A small masked image model, trained from scratch: encoder arch vit, 9.8 epochs.
Rows from block 9 of the encoder of a small masked image model, named by matrix and row number. Rows with one number belong to one neuron. Each number is 500 + 40 x the weight over its row's rms, rounded and kept within 0 to 999. All counts start at 0. Numbers have three digits each.
Before each neuron's rows are labels from the 100 images, of 14976, where the neuron reaches its highest value: "responds to" is what is common among them; "place" is the part of the image that holds the peak. Only what is clearly more common there than usual is listed. The data: photos of plants, animals and fungi (iNaturalist).
# fc1: MLP up (encoder.blocks.9.mlp.fc1.weight, 576x192), inputs 0-191
# fc2: MLP down (encoder.blocks.9.mlp.fc2.weight, 192x576, transposed), outputs 0-191

responds to: class Insecta; phylum Arthropoda
place: bottom right
fc1.324:454461591501507512419566478463514438482447530461466444528503467491483508490491455477567506471554461453458456449503583452479561539520433466511517425471514428486434478579515549521492505510501525487598498518536460546536535468515497505570514527502545524530476480496432499544458548405477549457554496460499536426466420440420503444498573455450467522494493533496514542567579547466538491518545466480514547527490570505518521471467442446517504444538488452492501540551533497557489509445583481482525483518478483495484483510543468503414514494509493466557550542472495465532524516416502491503
fc2.324:520506582516435440516506480540498494492522510491533487475478370490518509409461538489444517544544533542522469581485464513484544494569439497464500441490504461474521475441509481507454509476487418389530530503587464518517535539574546507495555455403520458505520569523501456462476561446504526497470473510502504556606495442449439557492480460486520553493515495421457531517443457496545502565474492425530470510548563501542471508516538512471422468585487479534502475541519487480537516479543573546545524492516485502500523466515463590497440495484457486511484536472514483497570491495468485459

responds to: phylum Chordata; class Aves; order Passeriformes
place: middle left
fc1.53:473547470518543516542565531465502555501489465496536450486449552510477500509461545503498491488468528427459516535489441521599532504519484477571586500423421467474578523512487517464404484522479506440510436543475469432554448475564521436571491492479572475495494483526538586559486531473457494515533510512568504499533498519540468525469507511428456469508461503496560488524464491516528494513491538560478535482488494475532465531515521504543565489471503510478511526475417509428610506489493461523512470450527578494438409443439535530532509494555491507431467491533478443444456485562516537600
fc2.53:508453554491559473603532488494502563531481480491517436487514545504525511541587476490487499510506488439599488476498490519534485508447489551448438491470465513480514410543428440502443545452513479504505572472458477486550490445468463487464477518574453504512517520545457507530564520479444549547436439491504535555451469490465511532514502376472461504531490490588553520515560563437540545514495508593504553501438464468435496507498495521528493559485417500494473498425478552504500470518477476475525442527467502486543600455469489483541505523526504484586515520525559535467446466444537463516

responds to: order Passeriformes
place: centre
fc1.191:476520454450454510531479539521537520561474489482507523456476495546483517476438475515521511438479447551483463494498508492479500515523538511468493486477545468427588412443480426528435479496591490534486482495493495502471560501553503538464499534487537484526525518487567447552410437494456418517549531495487543428488476529522555454604478453539509572496552463524475567514508520551559521505525473482446451502504523498500469461521450481378489560488505494426490543514549480517503468511492551499541484513531523560434401542490474590578608525465540540508505542526518526469511464541526447490
fc2.191:555480477525535570527538506563459514441526503503512485471432545468566536536473483464542487535463462471501527489472522468452554511531479514529525492478483521507450512418542555512533520507526542539417449534479494508495520465464536500513424510471608408422478563505559505499461465458414546487552447532543593452549460501452464524504469517549456503511553506544511480543569537514455484493498530468507474437470428479463530522559540561444520476463512489403494467614465454532468491490524471503503451522520489506423569528542543457571485462481520545507435498508501439541472520496562506472

responds to: order Lepidoptera
place: top right
fc1.241:529452466514571488513532475581483519541534526517441491472436555542507511443579483510435420477513416462477499440500517508485505548529529509524463511553387451605509548479475470560536511485520480489461533477510474464520495490536505546492523502544420463481448481522476497507466536570427412541583537553494490571483486430477503534534540518514532473501535480516493451486525460459485500473514569475496486472492529449424504447532547492494463451511500459524550563472583576536464411525531496447547555497516475507500505571496552429495476465463532470501543529481584478524493466464469451446
fc2.241:484441564482549532548535557463480459549446479531451461516447538519413493490549482472458530593485564508535399558436483429507462486449465483505534492495559546432417579522571565446539424484520468479485562516474499501424503527492525520470537547527510447536477480481460399468490540488425538487454463494496393480491508468515508496482481512497506474523591483509458581453512515534466459453495498535569526454509521524463470525511542515482493477542438548508503519488511558477437512487559535509458468513499461558468567487496429479503449505507518540535452517464540487430522515505522521546

responds to: phylum Tracheophyta; kingdom Plantae
place: middle right
fc1.502:500413516463451555548459495507570484551526431574486555441491560410520494452492460510450470459476495532543562578461474520449480467545503482562551471544469471471525510495520533432563536521512535489473469413506496522515521560467478463471543535522529470553429486512508477541480455451496433459543570523443504600480460490505525555556446471443451470515497496549490461515539494498531493487512528471443426462553462492481496463507512458434513461521428520485534532564479518478482552411524512569517526599491486450511532520572489536501451508430520508499555478475540474463572471471494530510
fc2.502:501516505448567483455447517568594484513507514457536538508482467516482515492530514503433493481525470492456490477504513537567533505450497532498526447562550522480526567482569497515539399447531471483509470521407589411475510476502509561464544461399501485487494454429453487476459505497489447473477502474531424452546469499495487538487474385509504475582481538517502550416494510470525471542548595583519449436552467499450525550479457476478515570502461468527510488509545479478505464505458533476550419448527449446540498548457509525461492481499522459528469460494545549469456488476478507428

responds to: class Aves
place: middle left; centre
fc1.347:421477452518526522521507528479457483445498450483482584582487525442446483483459611504484455477477540526509476409422492542568529493539542530512477446520509515475567485531436482493484501619410452515487452503548494500532454526480485460452553491486526414506505583541491493510493449505489495551455496515525521467508513515502539500510559553436472445496534509533516463567484487506510492494459561432502490502488551592530544449536509486515462442573511543409511456532491470474525481536475607500463541526513467519561502506431562532533451493440453521476529492509428514494465514513465516564
fc2.347:553509525506478453478528447536460503528536465473480537481475518465529488524462376445538473459499504496505488598483610535562547518518474397480498505462540467517482534480482514491442503520503533511490493512490503508524506492518486515488435521532553499453463452535475525517521480406488417441466541474534535531446534486509473494482565425567487514477511508500467465504524521445512548509502490545558463469517513447481400598562530442461493507477497552419421445434454526493451476501502385509506451492543468415504508489541493493519513486531562512499504481587492502476573497518595447530

responds to: order Lepidoptera
place: bottom centre
fc1.375:481575463484448491447511503463565524560417479485484502547563518522518482495475472491563596479512464523416531483502584496548527538481495448536512495501546391554479526461506472483482493501489463523484506428544513571487473444520520550514525557468564443560487500490546475460470462531501486478586543531424514517473481516457515568470550513460510472483544556469497558507496491544455484487501494538435508489484464461557502492467468525465494461484509529469530472541458547476476520495514529530413485497486533542440382500492565432615535518501486571481525535458531448541480597437453462491
fc2.375:497531481456456475490516471490464529463497530492506502443455454583511435502483524481434465488469473464558461498512501480528543508527507513484549561553459518482446541471521496441538462501512554463455492511500477499528545448466507556468524554463469556529517579494558526478545552556515505482513491488493495460514529502540540450512446425477471557515508548572602531512472485457414504512510450508509495477549482382483403459527493475487448533453510462462438463480445494489522484447515504455571497513507450475462524539447447578497549439504573516548582477529449453596419537528581481447

responds to: class Aves
place: middle right
fc1.505:495442542546550472532503508552473472482506546454578432472469514483549510505545473499579480518525505465513524559482597457435507480514513493558523473466531475434550553480467526520497514527479552483521532493480508539441457439562483443497416536442482487586487502596506525564478470481436462510486467433455475476557510473461523496547489422449459540541529438532490590503495500544585479503630487479490567534552499443501494479542544491535497536477487470461498474487520452544536533484494481500511484422456424530570507491545539460506438509484548474495484450475503517437473545490441435537
fc2.505:499545407509516522415517491488500467552508520500542528537461494540535600467488468446509490490510481534429405439486492479503467512485470558473460446433502542476502408508549481595490508477510497516522530506441506508588504552465535481461474513530567520472574476524518452490452502488501565443511481470545552490488546387527545571491493514521495460504490468455459483501522528530530514444480503444479494471512519515461487461559520486497543510461454504522470448526525417506484614490571489538456583457434539506411478482491500552577543502498468478530542460435537475428513492561521483551

responds to: phylum Chordata; class Aves; order Passeriformes
place: centre
fc1.433:500586536475538524558553500479438472522559536502476436490494525513510430525479534489537493487489548518432495571530502519471510593409514491463503476462557465523443502572517460464468551476533490495477511488507541443500483437530516495508513506504537512490474530570530581452475514564575462475482603548497499532455487488504562473477476470551512551459493553507458560529439531544524490478459499502389499515463446513484500500537522478530482468445451527471563502489499485397474497521545515561500469534524457461459433447483389521461532483562537513495608470487528450428511441478510451457
fc2.433:574494481579517508510479458523599481493466497509521550481514491499518511518463497420497478451462445510471475408491526478572497426589458520605511553414484470514493533493448555476520475536465488488529477457517430542566577434555500495448497545456525533482527509454463448540494421436516454579582460509501529515531483504514505591475450535463496566496522540542486449534541442478455533502564537537499478510486554450436473481506512555482517470483482510499512480545470430562469461529527496468511510511556494516471517526467596469471460533459548513486521467498527507417495461462459436460

responds to: order Passeriformes
place: middle left
fc1.443:459539491442439449514477508553478519531452495521497498439492530474540561511459556465548510534487532543498536502414580544460548527524495436519436466466446457560440570511532510468541460516477526526483535525501556524512537570480479509535421448489484463494533495511496528511520534513464497484503560483486480489553506478520469500541487547466594460566498535519446456447565468510491548478496533535537480480529508551528470536562514422455458460476450486487475507526452425504525456528466480502497523515455524536421430526456450517452500530463600575541416470495521471509611481536476410591
fc2.443:477474474522416549519561510468493534500471503482533565544460482537464559463469483538542421474467525491560488505506498513486578553523510574430455549504521512537529467483512505435524469543555495492472481435553426392488529481537507458500511491484525531538539523466535516532527470497560533527535510421509477465567416542500519497415556502608514461614500561481556531503514509472490524546452443428543499474548489508546466502458504530520501536444480466526511527495527478508475496492497480495462573546543522558536597476479492494441504498532487512510520555481495563460518491557598556414

responds to: class Aves
place: centre; top centre
fc1.370:519522470501542602518495516459493507490493499478535510478515522574479506494488501527531572517479462541554501550465473524471438534492503449486492480457537508563409472529450582535532477508480427504544553517462471510456478420507448460475489550494492486456483554486529514534445437496533450538531509540546489501576447490467534555478482426490574417471542505505552431517558534455462585487533486440412507559491485548511468547513536461439452554490536559497554469466532500521507449445484503490512440395528450502530473493550522609519515453480537488545418552458490496515474445520495453525
fc2.370:500525509519538521510562492474506484466504529525472524426462488509470465426536473471553533490558552429499565497428553501439459467549536449504486430543481518467510526456507519541489496503456490535553428447520480491492504514461449496529415472473480515522510551472520521547468524498483523588519478499461470495586460500482439573489535530483505461459591515536484504486514493496452476483517554414541469553502553446551598535521481453521462485514523531445426522515533426417470404495511505490503511425445543448434433490534578543513518542462502469482469498415505576480435464532467548495

responds to: phylum Arthropoda; class Insecta
place: centre; top centre
fc1.373:535546547528522527442560460466503502497510503584503510430485562544558518475466540479544563504538514499509559552433485535475494419530518488519440439492531465537471509503539496465492515474511466455549478502441545477532508518522451448466443535512430546485500567502501480490467470540478504488536575500510452487554448599511492536473539402455589486540482584512509495545503471542504468494457503498460537489502490501540469514445502547487505514498499454493459511480468526544496480391457508538536484526542544483438376528513426510490496493423490572560467454408428516458586472545461488498
fc2.373:448407480530447503529535506529430517484474556523485481441541470516484477510473434435454526519568470549556535483558469543540560531460567535438500485508569533507540401521420483491568412458480485517554508510560481502469469449498486484451517446522464543521552493506474525501525484446512527515558487490551450527510541463522483485460540513567458450481595489519523452511578558472447533518518447483530427483519426545489481562477560473505519567510485568516557503460501453559466515519545500491515481561463622491556521479462551448482538458505475528444478495469486484506465481462501443492

responds to: class Insecta; phylum Arthropoda
place: centre
fc1.523:373450405466568499458479498575498480543500501572468527468514514540442517461480528501476494581485531517486501548483522495487413515617597460566424487483489515450502498494560563479450488557440507511539465456523545553485579505526571505479532496459508499515513484502573520556504518488499559467472436534471567506544525473449511509464433547529434455508484557439498556467463485476436419534446514506498494531479516527516515451535513492545500499542478482473537421517494522537577509489496561489505513418473469531481475475510551479452483449546468445438489524555521500522465523495495480542
fc2.523:539572538492511489443405457441453541495485481468546440555490491476463485450510484531516566455573531484502465523536467539523516530527534526568527521535475585488552533518553447503486523480454493521458452457492551482487489489458471492491428524485431446474456519500545480517458562567549505582501475564491504523490517569515419467448528446405507506439500411497469497426546525519550395552515527509454527476511547527480494497477502536556538488481422560471508519526445539498438457476446538460468553495537520499452478495464577460532496490468441455494547548576523541496519472485435519512

responds to: class Aves; phylum Chordata; order Passeriformes
place: bottom centre
fc1.296:485488518558544459435511531471457473606467517508389488466482522506467432496490539493478437487501467550464510496535507470489512593528497518543519465531545507540515451524586494496570517471514520548476525472527478545485464505538525519509464565505483487524530490434472564555499479531490505464397503518486529435458459493569506461533467405497468561550506525491496558559412501527556459525545532525473505439465482475466478493447498485537542510481515528513538423467513498487489455508481465470592478539529492484522391424397511548583488502517493465507520463488610478519557512427500516518
fc2.296:525474553531485486496467411549570603391544499472486548470401389478499426510563470461550515542490456483562490474500532476564475476525502529546491487506523438479435573513500532511508462499486490530547511526513528468482513517471477526554518552517481560538408536509513528479467547505460600538538511439594450496514470542524446551480440500478531528471522505541499460447514537579482515521511572541456494583530546513505517502501520509515594471507486504521468511565468478509528452476493567498537533436510496488490551521522483550508486566553565497423467483520510575519500522526498478509

responds to: order Passeriformes
place: top left
fc1.10:462533497398606523487462506520482537558477492503441493405511512486465496482520483524473491550543507489482500515476438591443474509547521517583434516458491519443503524510537507470507475497506538505514467480523471429484456461541470553551510489497536559498496481448479534524491511540473404460556491557520506547456608481518445516557490472533458440470486389482469510493443569524499475556543589638514494545486484509557497526454524517462538404543468521534504470527502508477525432560500509468463501483500528504503462459488540568531438515544429533496469526499518522475509533468547441482
fc2.10:550552518438527464584541467495538553488506505499446494635507545515574420477517463450467472538458460490538529496487467501457490491410397447405516557539455537506475488445449505525477517478524523570476513467477502476492510505485531493523492522467502453454477470482489503493452426491548510484490501473498533466496531512524561468408512473509496573456444439530529484525478503533562492483450511380499515519473543481544513502466498514470523566532454582504441513520519548534467488447537427493471513503493520514459553496480502530519472555560511518533477525534492518556363498464519596481

responds to: class Aves; order Anseriformes; family: Anatidae
place: centre; middle right
fc1.572:556477522493530507488449586530474518521442517503487454559457552519436583503535470459538487501529549444542471497485544470471567477475464530484554458496495463443492511499512558483503493502484503413453439529495577585492533436576509488463549555493519528477537488454533512458443534523501538438466521505537477493507507508477519532621486477521446541514543427597487507547472515517468545489604459506505577537537488510479490560464563523542466497456436569487464490526474454517435451457555499464477540496510452480537431425517547463562452476478521476506525450567498509484447494493482429453
fc2.572:484519475505486498508524546482420500534444527513532481504476493477518513506523540395485482546536476568520421438498470506477542500539556528498447498499496565482515475532494517482546515491438506542498525505547527527526521463499533529547483557492550475551542527512507469552397445487517507455551485467539515452464498510505540337485534439447444511536479467532568509500560547488498493516541547405426466514488509532486427469495505534537507534465474516587434485553473479484484601543536392524509498449503579456470482484467489528457461459470468426484478539482515460440503586513486452455

responds to: order Passeriformes
place: centre
fc1.567:511531494591498510519480508519481525520513420498527460527483476469512502455497460484420484495494506540494444520544540524460518469502462442464452447514521452456459496455451448455452487465511449525483568541490493446535544535519473520488532482506529510465529474489492514430518492484470551511523497507508512473492567496589507502550463505455518593492548428437518537409536565452597454450468516546443540500430498521541553481552448449456484492537543481533613508521559527506455539486492500490527497569521503500444534433491470544559510591482510519524470487383554527402512529502475456583
fc2.567:527449607495517542478527464389516528534531485518449530471489501405512539481570534459492445508474479472501557491394507517480455533510545476510490541503492533511553441525482580509466456506560501537540462458517491531471524446464527518555552465513524489459479493503448458509472477559509491444541492515537439468550491507429469526552508502408507458495517419479554449475467541446393541533441489479474465490567416517504480492493412502487491493501524454551472524539458525544492474460525439386477490499495521484439428483557526516438519460498480461549457579542501541507532516489514542492

responds to: class Insecta; phylum Arthropoda; order Lepidoptera
place: bottom right
fc1.483:518513449488550428446464497508561519456504545511494483439486501449558531491523505521524459520482405448487508499474471563482556472564508497494471476461513501495506529494622490536469407509493472535479534569493539391496531475491509482517534551488511450520488468503463465601566431523514477556572473492468537496495497485544507519436516554488499461433520480462521572481480441439509553535464539565522455551595563551488481448536481476504480433469466508543448566585487474557479537490462511526496423511500463534494444562476526534438517497431470519483518498527470499564509509506579539545
fc2.483:457502533538510546488538489535506566439444485445463447542444506470536396435481556523546559535499480501454457580485564469465502499506504631466493565448507485515540487476461496527453484519478447493523576512482474545514562513544473511465450488544524515461482536475437490498488562467507475453510553558471560511518468486542469545499480560567482508542570483514554502617521511468487476578519482559497473505419483480509489613494469445530537518486390478515480520491445440521498547520514520471441526456441557479508522545505487485455474524485415496464461461494518532475496448495529510465

responds to: class Insecta; phylum Arthropoda; order Coleoptera; family: Coccinellidae
place: centre
fc1.178:425435482488508498478424517522503506481481513503478478433529542541416441502482565480530526555439541611499527524439510549540496471605577563613495483504536432463505512496498522460493513576473469535531508472496512536485533506521535490573533452446500508520394463450529516521478596451503473479492459520524569441490505537529488519539450460543470513490491461419481466505512538454498535561462536517532506521574494476493516469497523482469497433567524439492489583443431561501550493473492495458502498533534501509406504539501535512455417546536490504513475472526487438481530514494440512522
fc2.178:400513475567569533485504515519487464508485482500460476595498479530514501481556511507436425476535501493483470555490496424458500466496559437520531427467535521477544545482535536439574532565512487467495482489487518554498410502480518514490492484506473477484479553555588403537474524584510518435479454492460510473506542538451462504518435563478567515488542486524495504499478518484510496453465575564486482480501546567460497436496512378527523533489496499455517469544439537490508526432496487441507482484571480456477467463428494390529483467446492451450542487530487463543459481458420479466

responds to: phylum Arthropoda; class Insecta; order Coleoptera
place: centre
fc1.509:546515469574554522449556557464458487539489411503450474458459549502509437451467539515479465514532483547579547576503446539508445457519517527558472486532471474506515466389560469474489436474444503473550516486463439487541499466468446423549499499540501494536531536464481549534443453500497496524534550469502474518532488525524529576504526503549503541487528468500556533582529571515507501488448524605490422555466501521497460521491526516519519476561481495497500516589547517488479454476464548427443512501467544497458501545587438481506489451540485502461478528540430532417483498516491398524
fc2.509:518504524480525583527512468544503472487477513536499495557448477549484508485463481577505518570522439456462526441488509527508476508486517468468516508501529544475409489507521552511455492575539471491465519487479531527500499451564485539493512483439476445491588488450509469486474483519540510530546591489459537447465560488510501459422499460535413506485435473468498528433474464561496495403550472452545429555485435562415396537509514503448477554551524538462454474466491474573493413505501472477491434553538530501459529505509532474556570476490496548490477530615487563526543504507445463512

responds to: class Aves; order Passeriformes
place: centre
fc1.344:438506503493524604469503497545459530596533484541513545402453553434454531477514488582491515513546515466481509502452522539509525485518556549556503462476495518451490550530503552477448482461507542519511544527565505514554462561398466418499459444624551404489450477429485529486466496541539480459491493512506488525498564508535525596485542484472481430517511486522480496487466553515484523517457496494452549527495478540471492523465469522527507390503529498477558481543559459500498489438533478525464466441514535464465465448449448518545462486477505479529531494566488481503474559465408464535
fc2.344:469454426480559510488463523460507528486536479503504549504526470483407467507499524489431458484533484531480479477563501432577545482510495494505417432441481553581478464554487462476458519484444505489448440386447506531501497390559506518526538555390447466499533492523481518481448507435491470540525485520435575491463482487510559435468463536491525568488494546522526459478472486456525468439515490464529516565425509518504537471447454486507439561510472528501461483505501582427468452522477484542524407466474550489493475503512451455476511479472455501502460562552506556508429472484509456509

responds to: kingdom Plantae; phylum Tracheophyta; class Magnoliopsida
place: top centre
fc1.69:522477506559502482490501588429480466457546476480454447437527498537490478465518535498536491432541554550487511504525508558450500586505597494587547495526517481473467552519527482473438531591416548525516534546468451505453441487490496481488519510495582483498538433475447523483466513458442473575479431499513492472460462505433521522471499526451506484475476455503454496451495476555519486474430577537493494574477537537517516495536523553561452477565543457410508513444424513470562436516542506548515519502505541495502512505511417442500552497457541560496441479520533514426460490518424548519
fc2.69:501529520442447560514530484531526472519509457526537535473510602486548536490512459489478504495531521441493518471482474463529460430463474508463482487526534467532504552509509545487495521518511490481501441405500450470521500454444544522504536553487440544525560501510422522498431432492497487548579612519458551518460468521492561532440441550483567479499529459509499503414530493525532497468578438434449535422464488470488508486485463464420510495525420513470502427492464469482483577562434522495546476538501469530469516528495550466489566482522514419461487504521561535560446522505492611431

responds to: phylum Tracheophyta; kingdom Plantae; class Magnoliopsida
place: bottom centre
fc1.165:533514473482522461467506504518495540450485453567436484486565472530478544467478535524499473449493544499476560477546483538558547489556549472454465447514454520468568455520538447420465523516485504480507499429495519446538506465536474501536476566545464503510506488530566523595511543496457510561587509522498472507438487486547512581510574494537534494487442545509535547482525591487543525508487513532464548407543503541477513504535528560468441501508418488436499434544494531459460469464536444430515456395454489480463443438527420502503546477554450510461490462575480548523450478546460523461
fc2.165:464485511460436553514510586530533553465432573569537521461491492530571475471516560552485478470529518526556551489411516504507542582582481552483467491506444593441436500548568467486465467477414440463554476573496438533490528445495447492518519439478467490446544434409522511487541519500460459457519519451448532461522479474514537560453482484491430478530513460469490505522497537484562479467509530513480468466395469524480569499479496478463491490503472493515443420480507438503554465414518486516520518460542516528517512499511444520489502464539449505471442503553535527519491539506507418532

responds to: class Aves
place: centre
fc1.249:463498435506518577425511507495471479508493514505477509505512637504492540520539434567565514481531543532551410500522501442483454474511462486544513492450547501553540474442505542533529494460467482510524535475455565433425484565574489484468474549496490484477462530541464488523501494542552446503576497491450494548479513539503486560498494425518521450527541579428580447563475490535483527459455453518516430543424464537457453497470529493538478523447505559540503466524577484470505425461503483531423518532478458436491437550463504532530491496490523460550421561506531513530557455510505488541
fc2.249:504511458554509484577522488487414554443517515520500459461493459477457481543459463512516483548498527535508488509540536500521533435548531437456464496567552563514540483511496522550488521480575526554468558524477474511493496473552534508523425550529496472522535528532449446491435535477526535482504475451421526531562517583548403544478445571449462524477529433564506501385516540569522518537525563491522417551473513498465530537612504491476529543504486527524467395476514512478552461542550483543509459480532570501486510502473464523500542526536520415475461507487530449560530547497453526492

responds to: order Lepidoptera
place: bottom centre; bottom left
fc1.219:459479446538508456414539533458540489515567537480483502465468525524469479472500471499506494489548481453403517469489469555509470513526519509529481452437473461507540491509470506493546449520527448506509497472547553482523501509563530443505529497468429476497423505522513519557465492466521482586544595444535494440481552508475488513470428477480491485464419535526586553468493457517501527551469560532500584552578557489570463427469507514567547538481513467553530508423496568521562520497466523506468533458457434520450430472446541449547425496499508530519515505575442603515487517468442506522
fc2.219:509488500457605579475533470585578459546484510492530556504501516510429465481508530592526500546518435481434558496493475543527555569468497494570552522475482503513521479585503413469487467542569451455471486506520590506506489430504499494487479557544577436469443470515424450486539527471426557514512473481501489574503553508505422534456511463491481505464573494482415472472516567513479487511433536500476474499506500528456509466572485602517464503464462506480521489427484519511500494509537501502444528527486531529526511494498476434533484461531483457456492489466472521505580440486547470416

responds to: phylum Tracheophyta; kingdom Plantae
place: centre
fc1.489:440515511514545550449534510508511497497479504534467474381480457487418510462471521559449521454529473557548513513519376550505507520563502513528483461532519457458578565454554445499529429480446523514503513513541512554487469531486472439532494502508489495493504469456486468517462447570508419565530530589489496554500512486548436557516510511475481438492464464518514532480382543554502535537495540577483482506495528624561432478506524537477462422504473468481566428525504522484461461480533466543475513494554544486461459492487488484466518509511450500500498492534532572493472554492500401515
fc2.489:543529503527525474518474494526504532468446492463523554518450503551504521462542446460451517548575410474535519489489512490430496464455494537450518489413519479506480484481485544469487534487474529534511509511467475537553480446522510491537477536497508449557469495521512531485470546413540540438572528453417501552448537544588553463507473535557435552518441472519524490522518455462548562433496473396562487488583437502450535476512457500551468551538481484488495450451561507460485416452544520442478498449531593539483546490521468496552451482517498466490457562574449587541482512456505484531

responds to: phylum Arthropoda; class Insecta
place: bottom centre; bottom left
fc1.305:535484501522476504503488441489558520516436449568517488517463515528518526525510514533516517497536556465574433521399459444517503534478541520579528496488492552568423520511482430511576474500451567476542463477532506572491486443521493576583576450480499508542446552489473503485504474443560507444513427479493540528478536561393431516551516487575462484472477487485484427535575576500463535482507451496501469514479420495557497450503549485489538417462452569530470492499536515474528540471549525531543445513538509518480519506528527451496489516516434474506491428510504447464520451479587468482
fc2.305:476555508457507520568545501400501436521550549534505514496492451544564495486538440502465518526522518487495515499448540516537434547479488494471424525524470482561499512485486506534470464552441446456488497422504400501496546458588523493491560459464569489500512490515466476518543552425491483487503481476512504507519482517571482526520492418510464448507468531425469536463454520518559490578450478399501441516430591517468604483517479546512480430373489489479480573540488566491510558541476514497530473460540559459541504498488517521547490520522414513487528456449510521487494498468496456477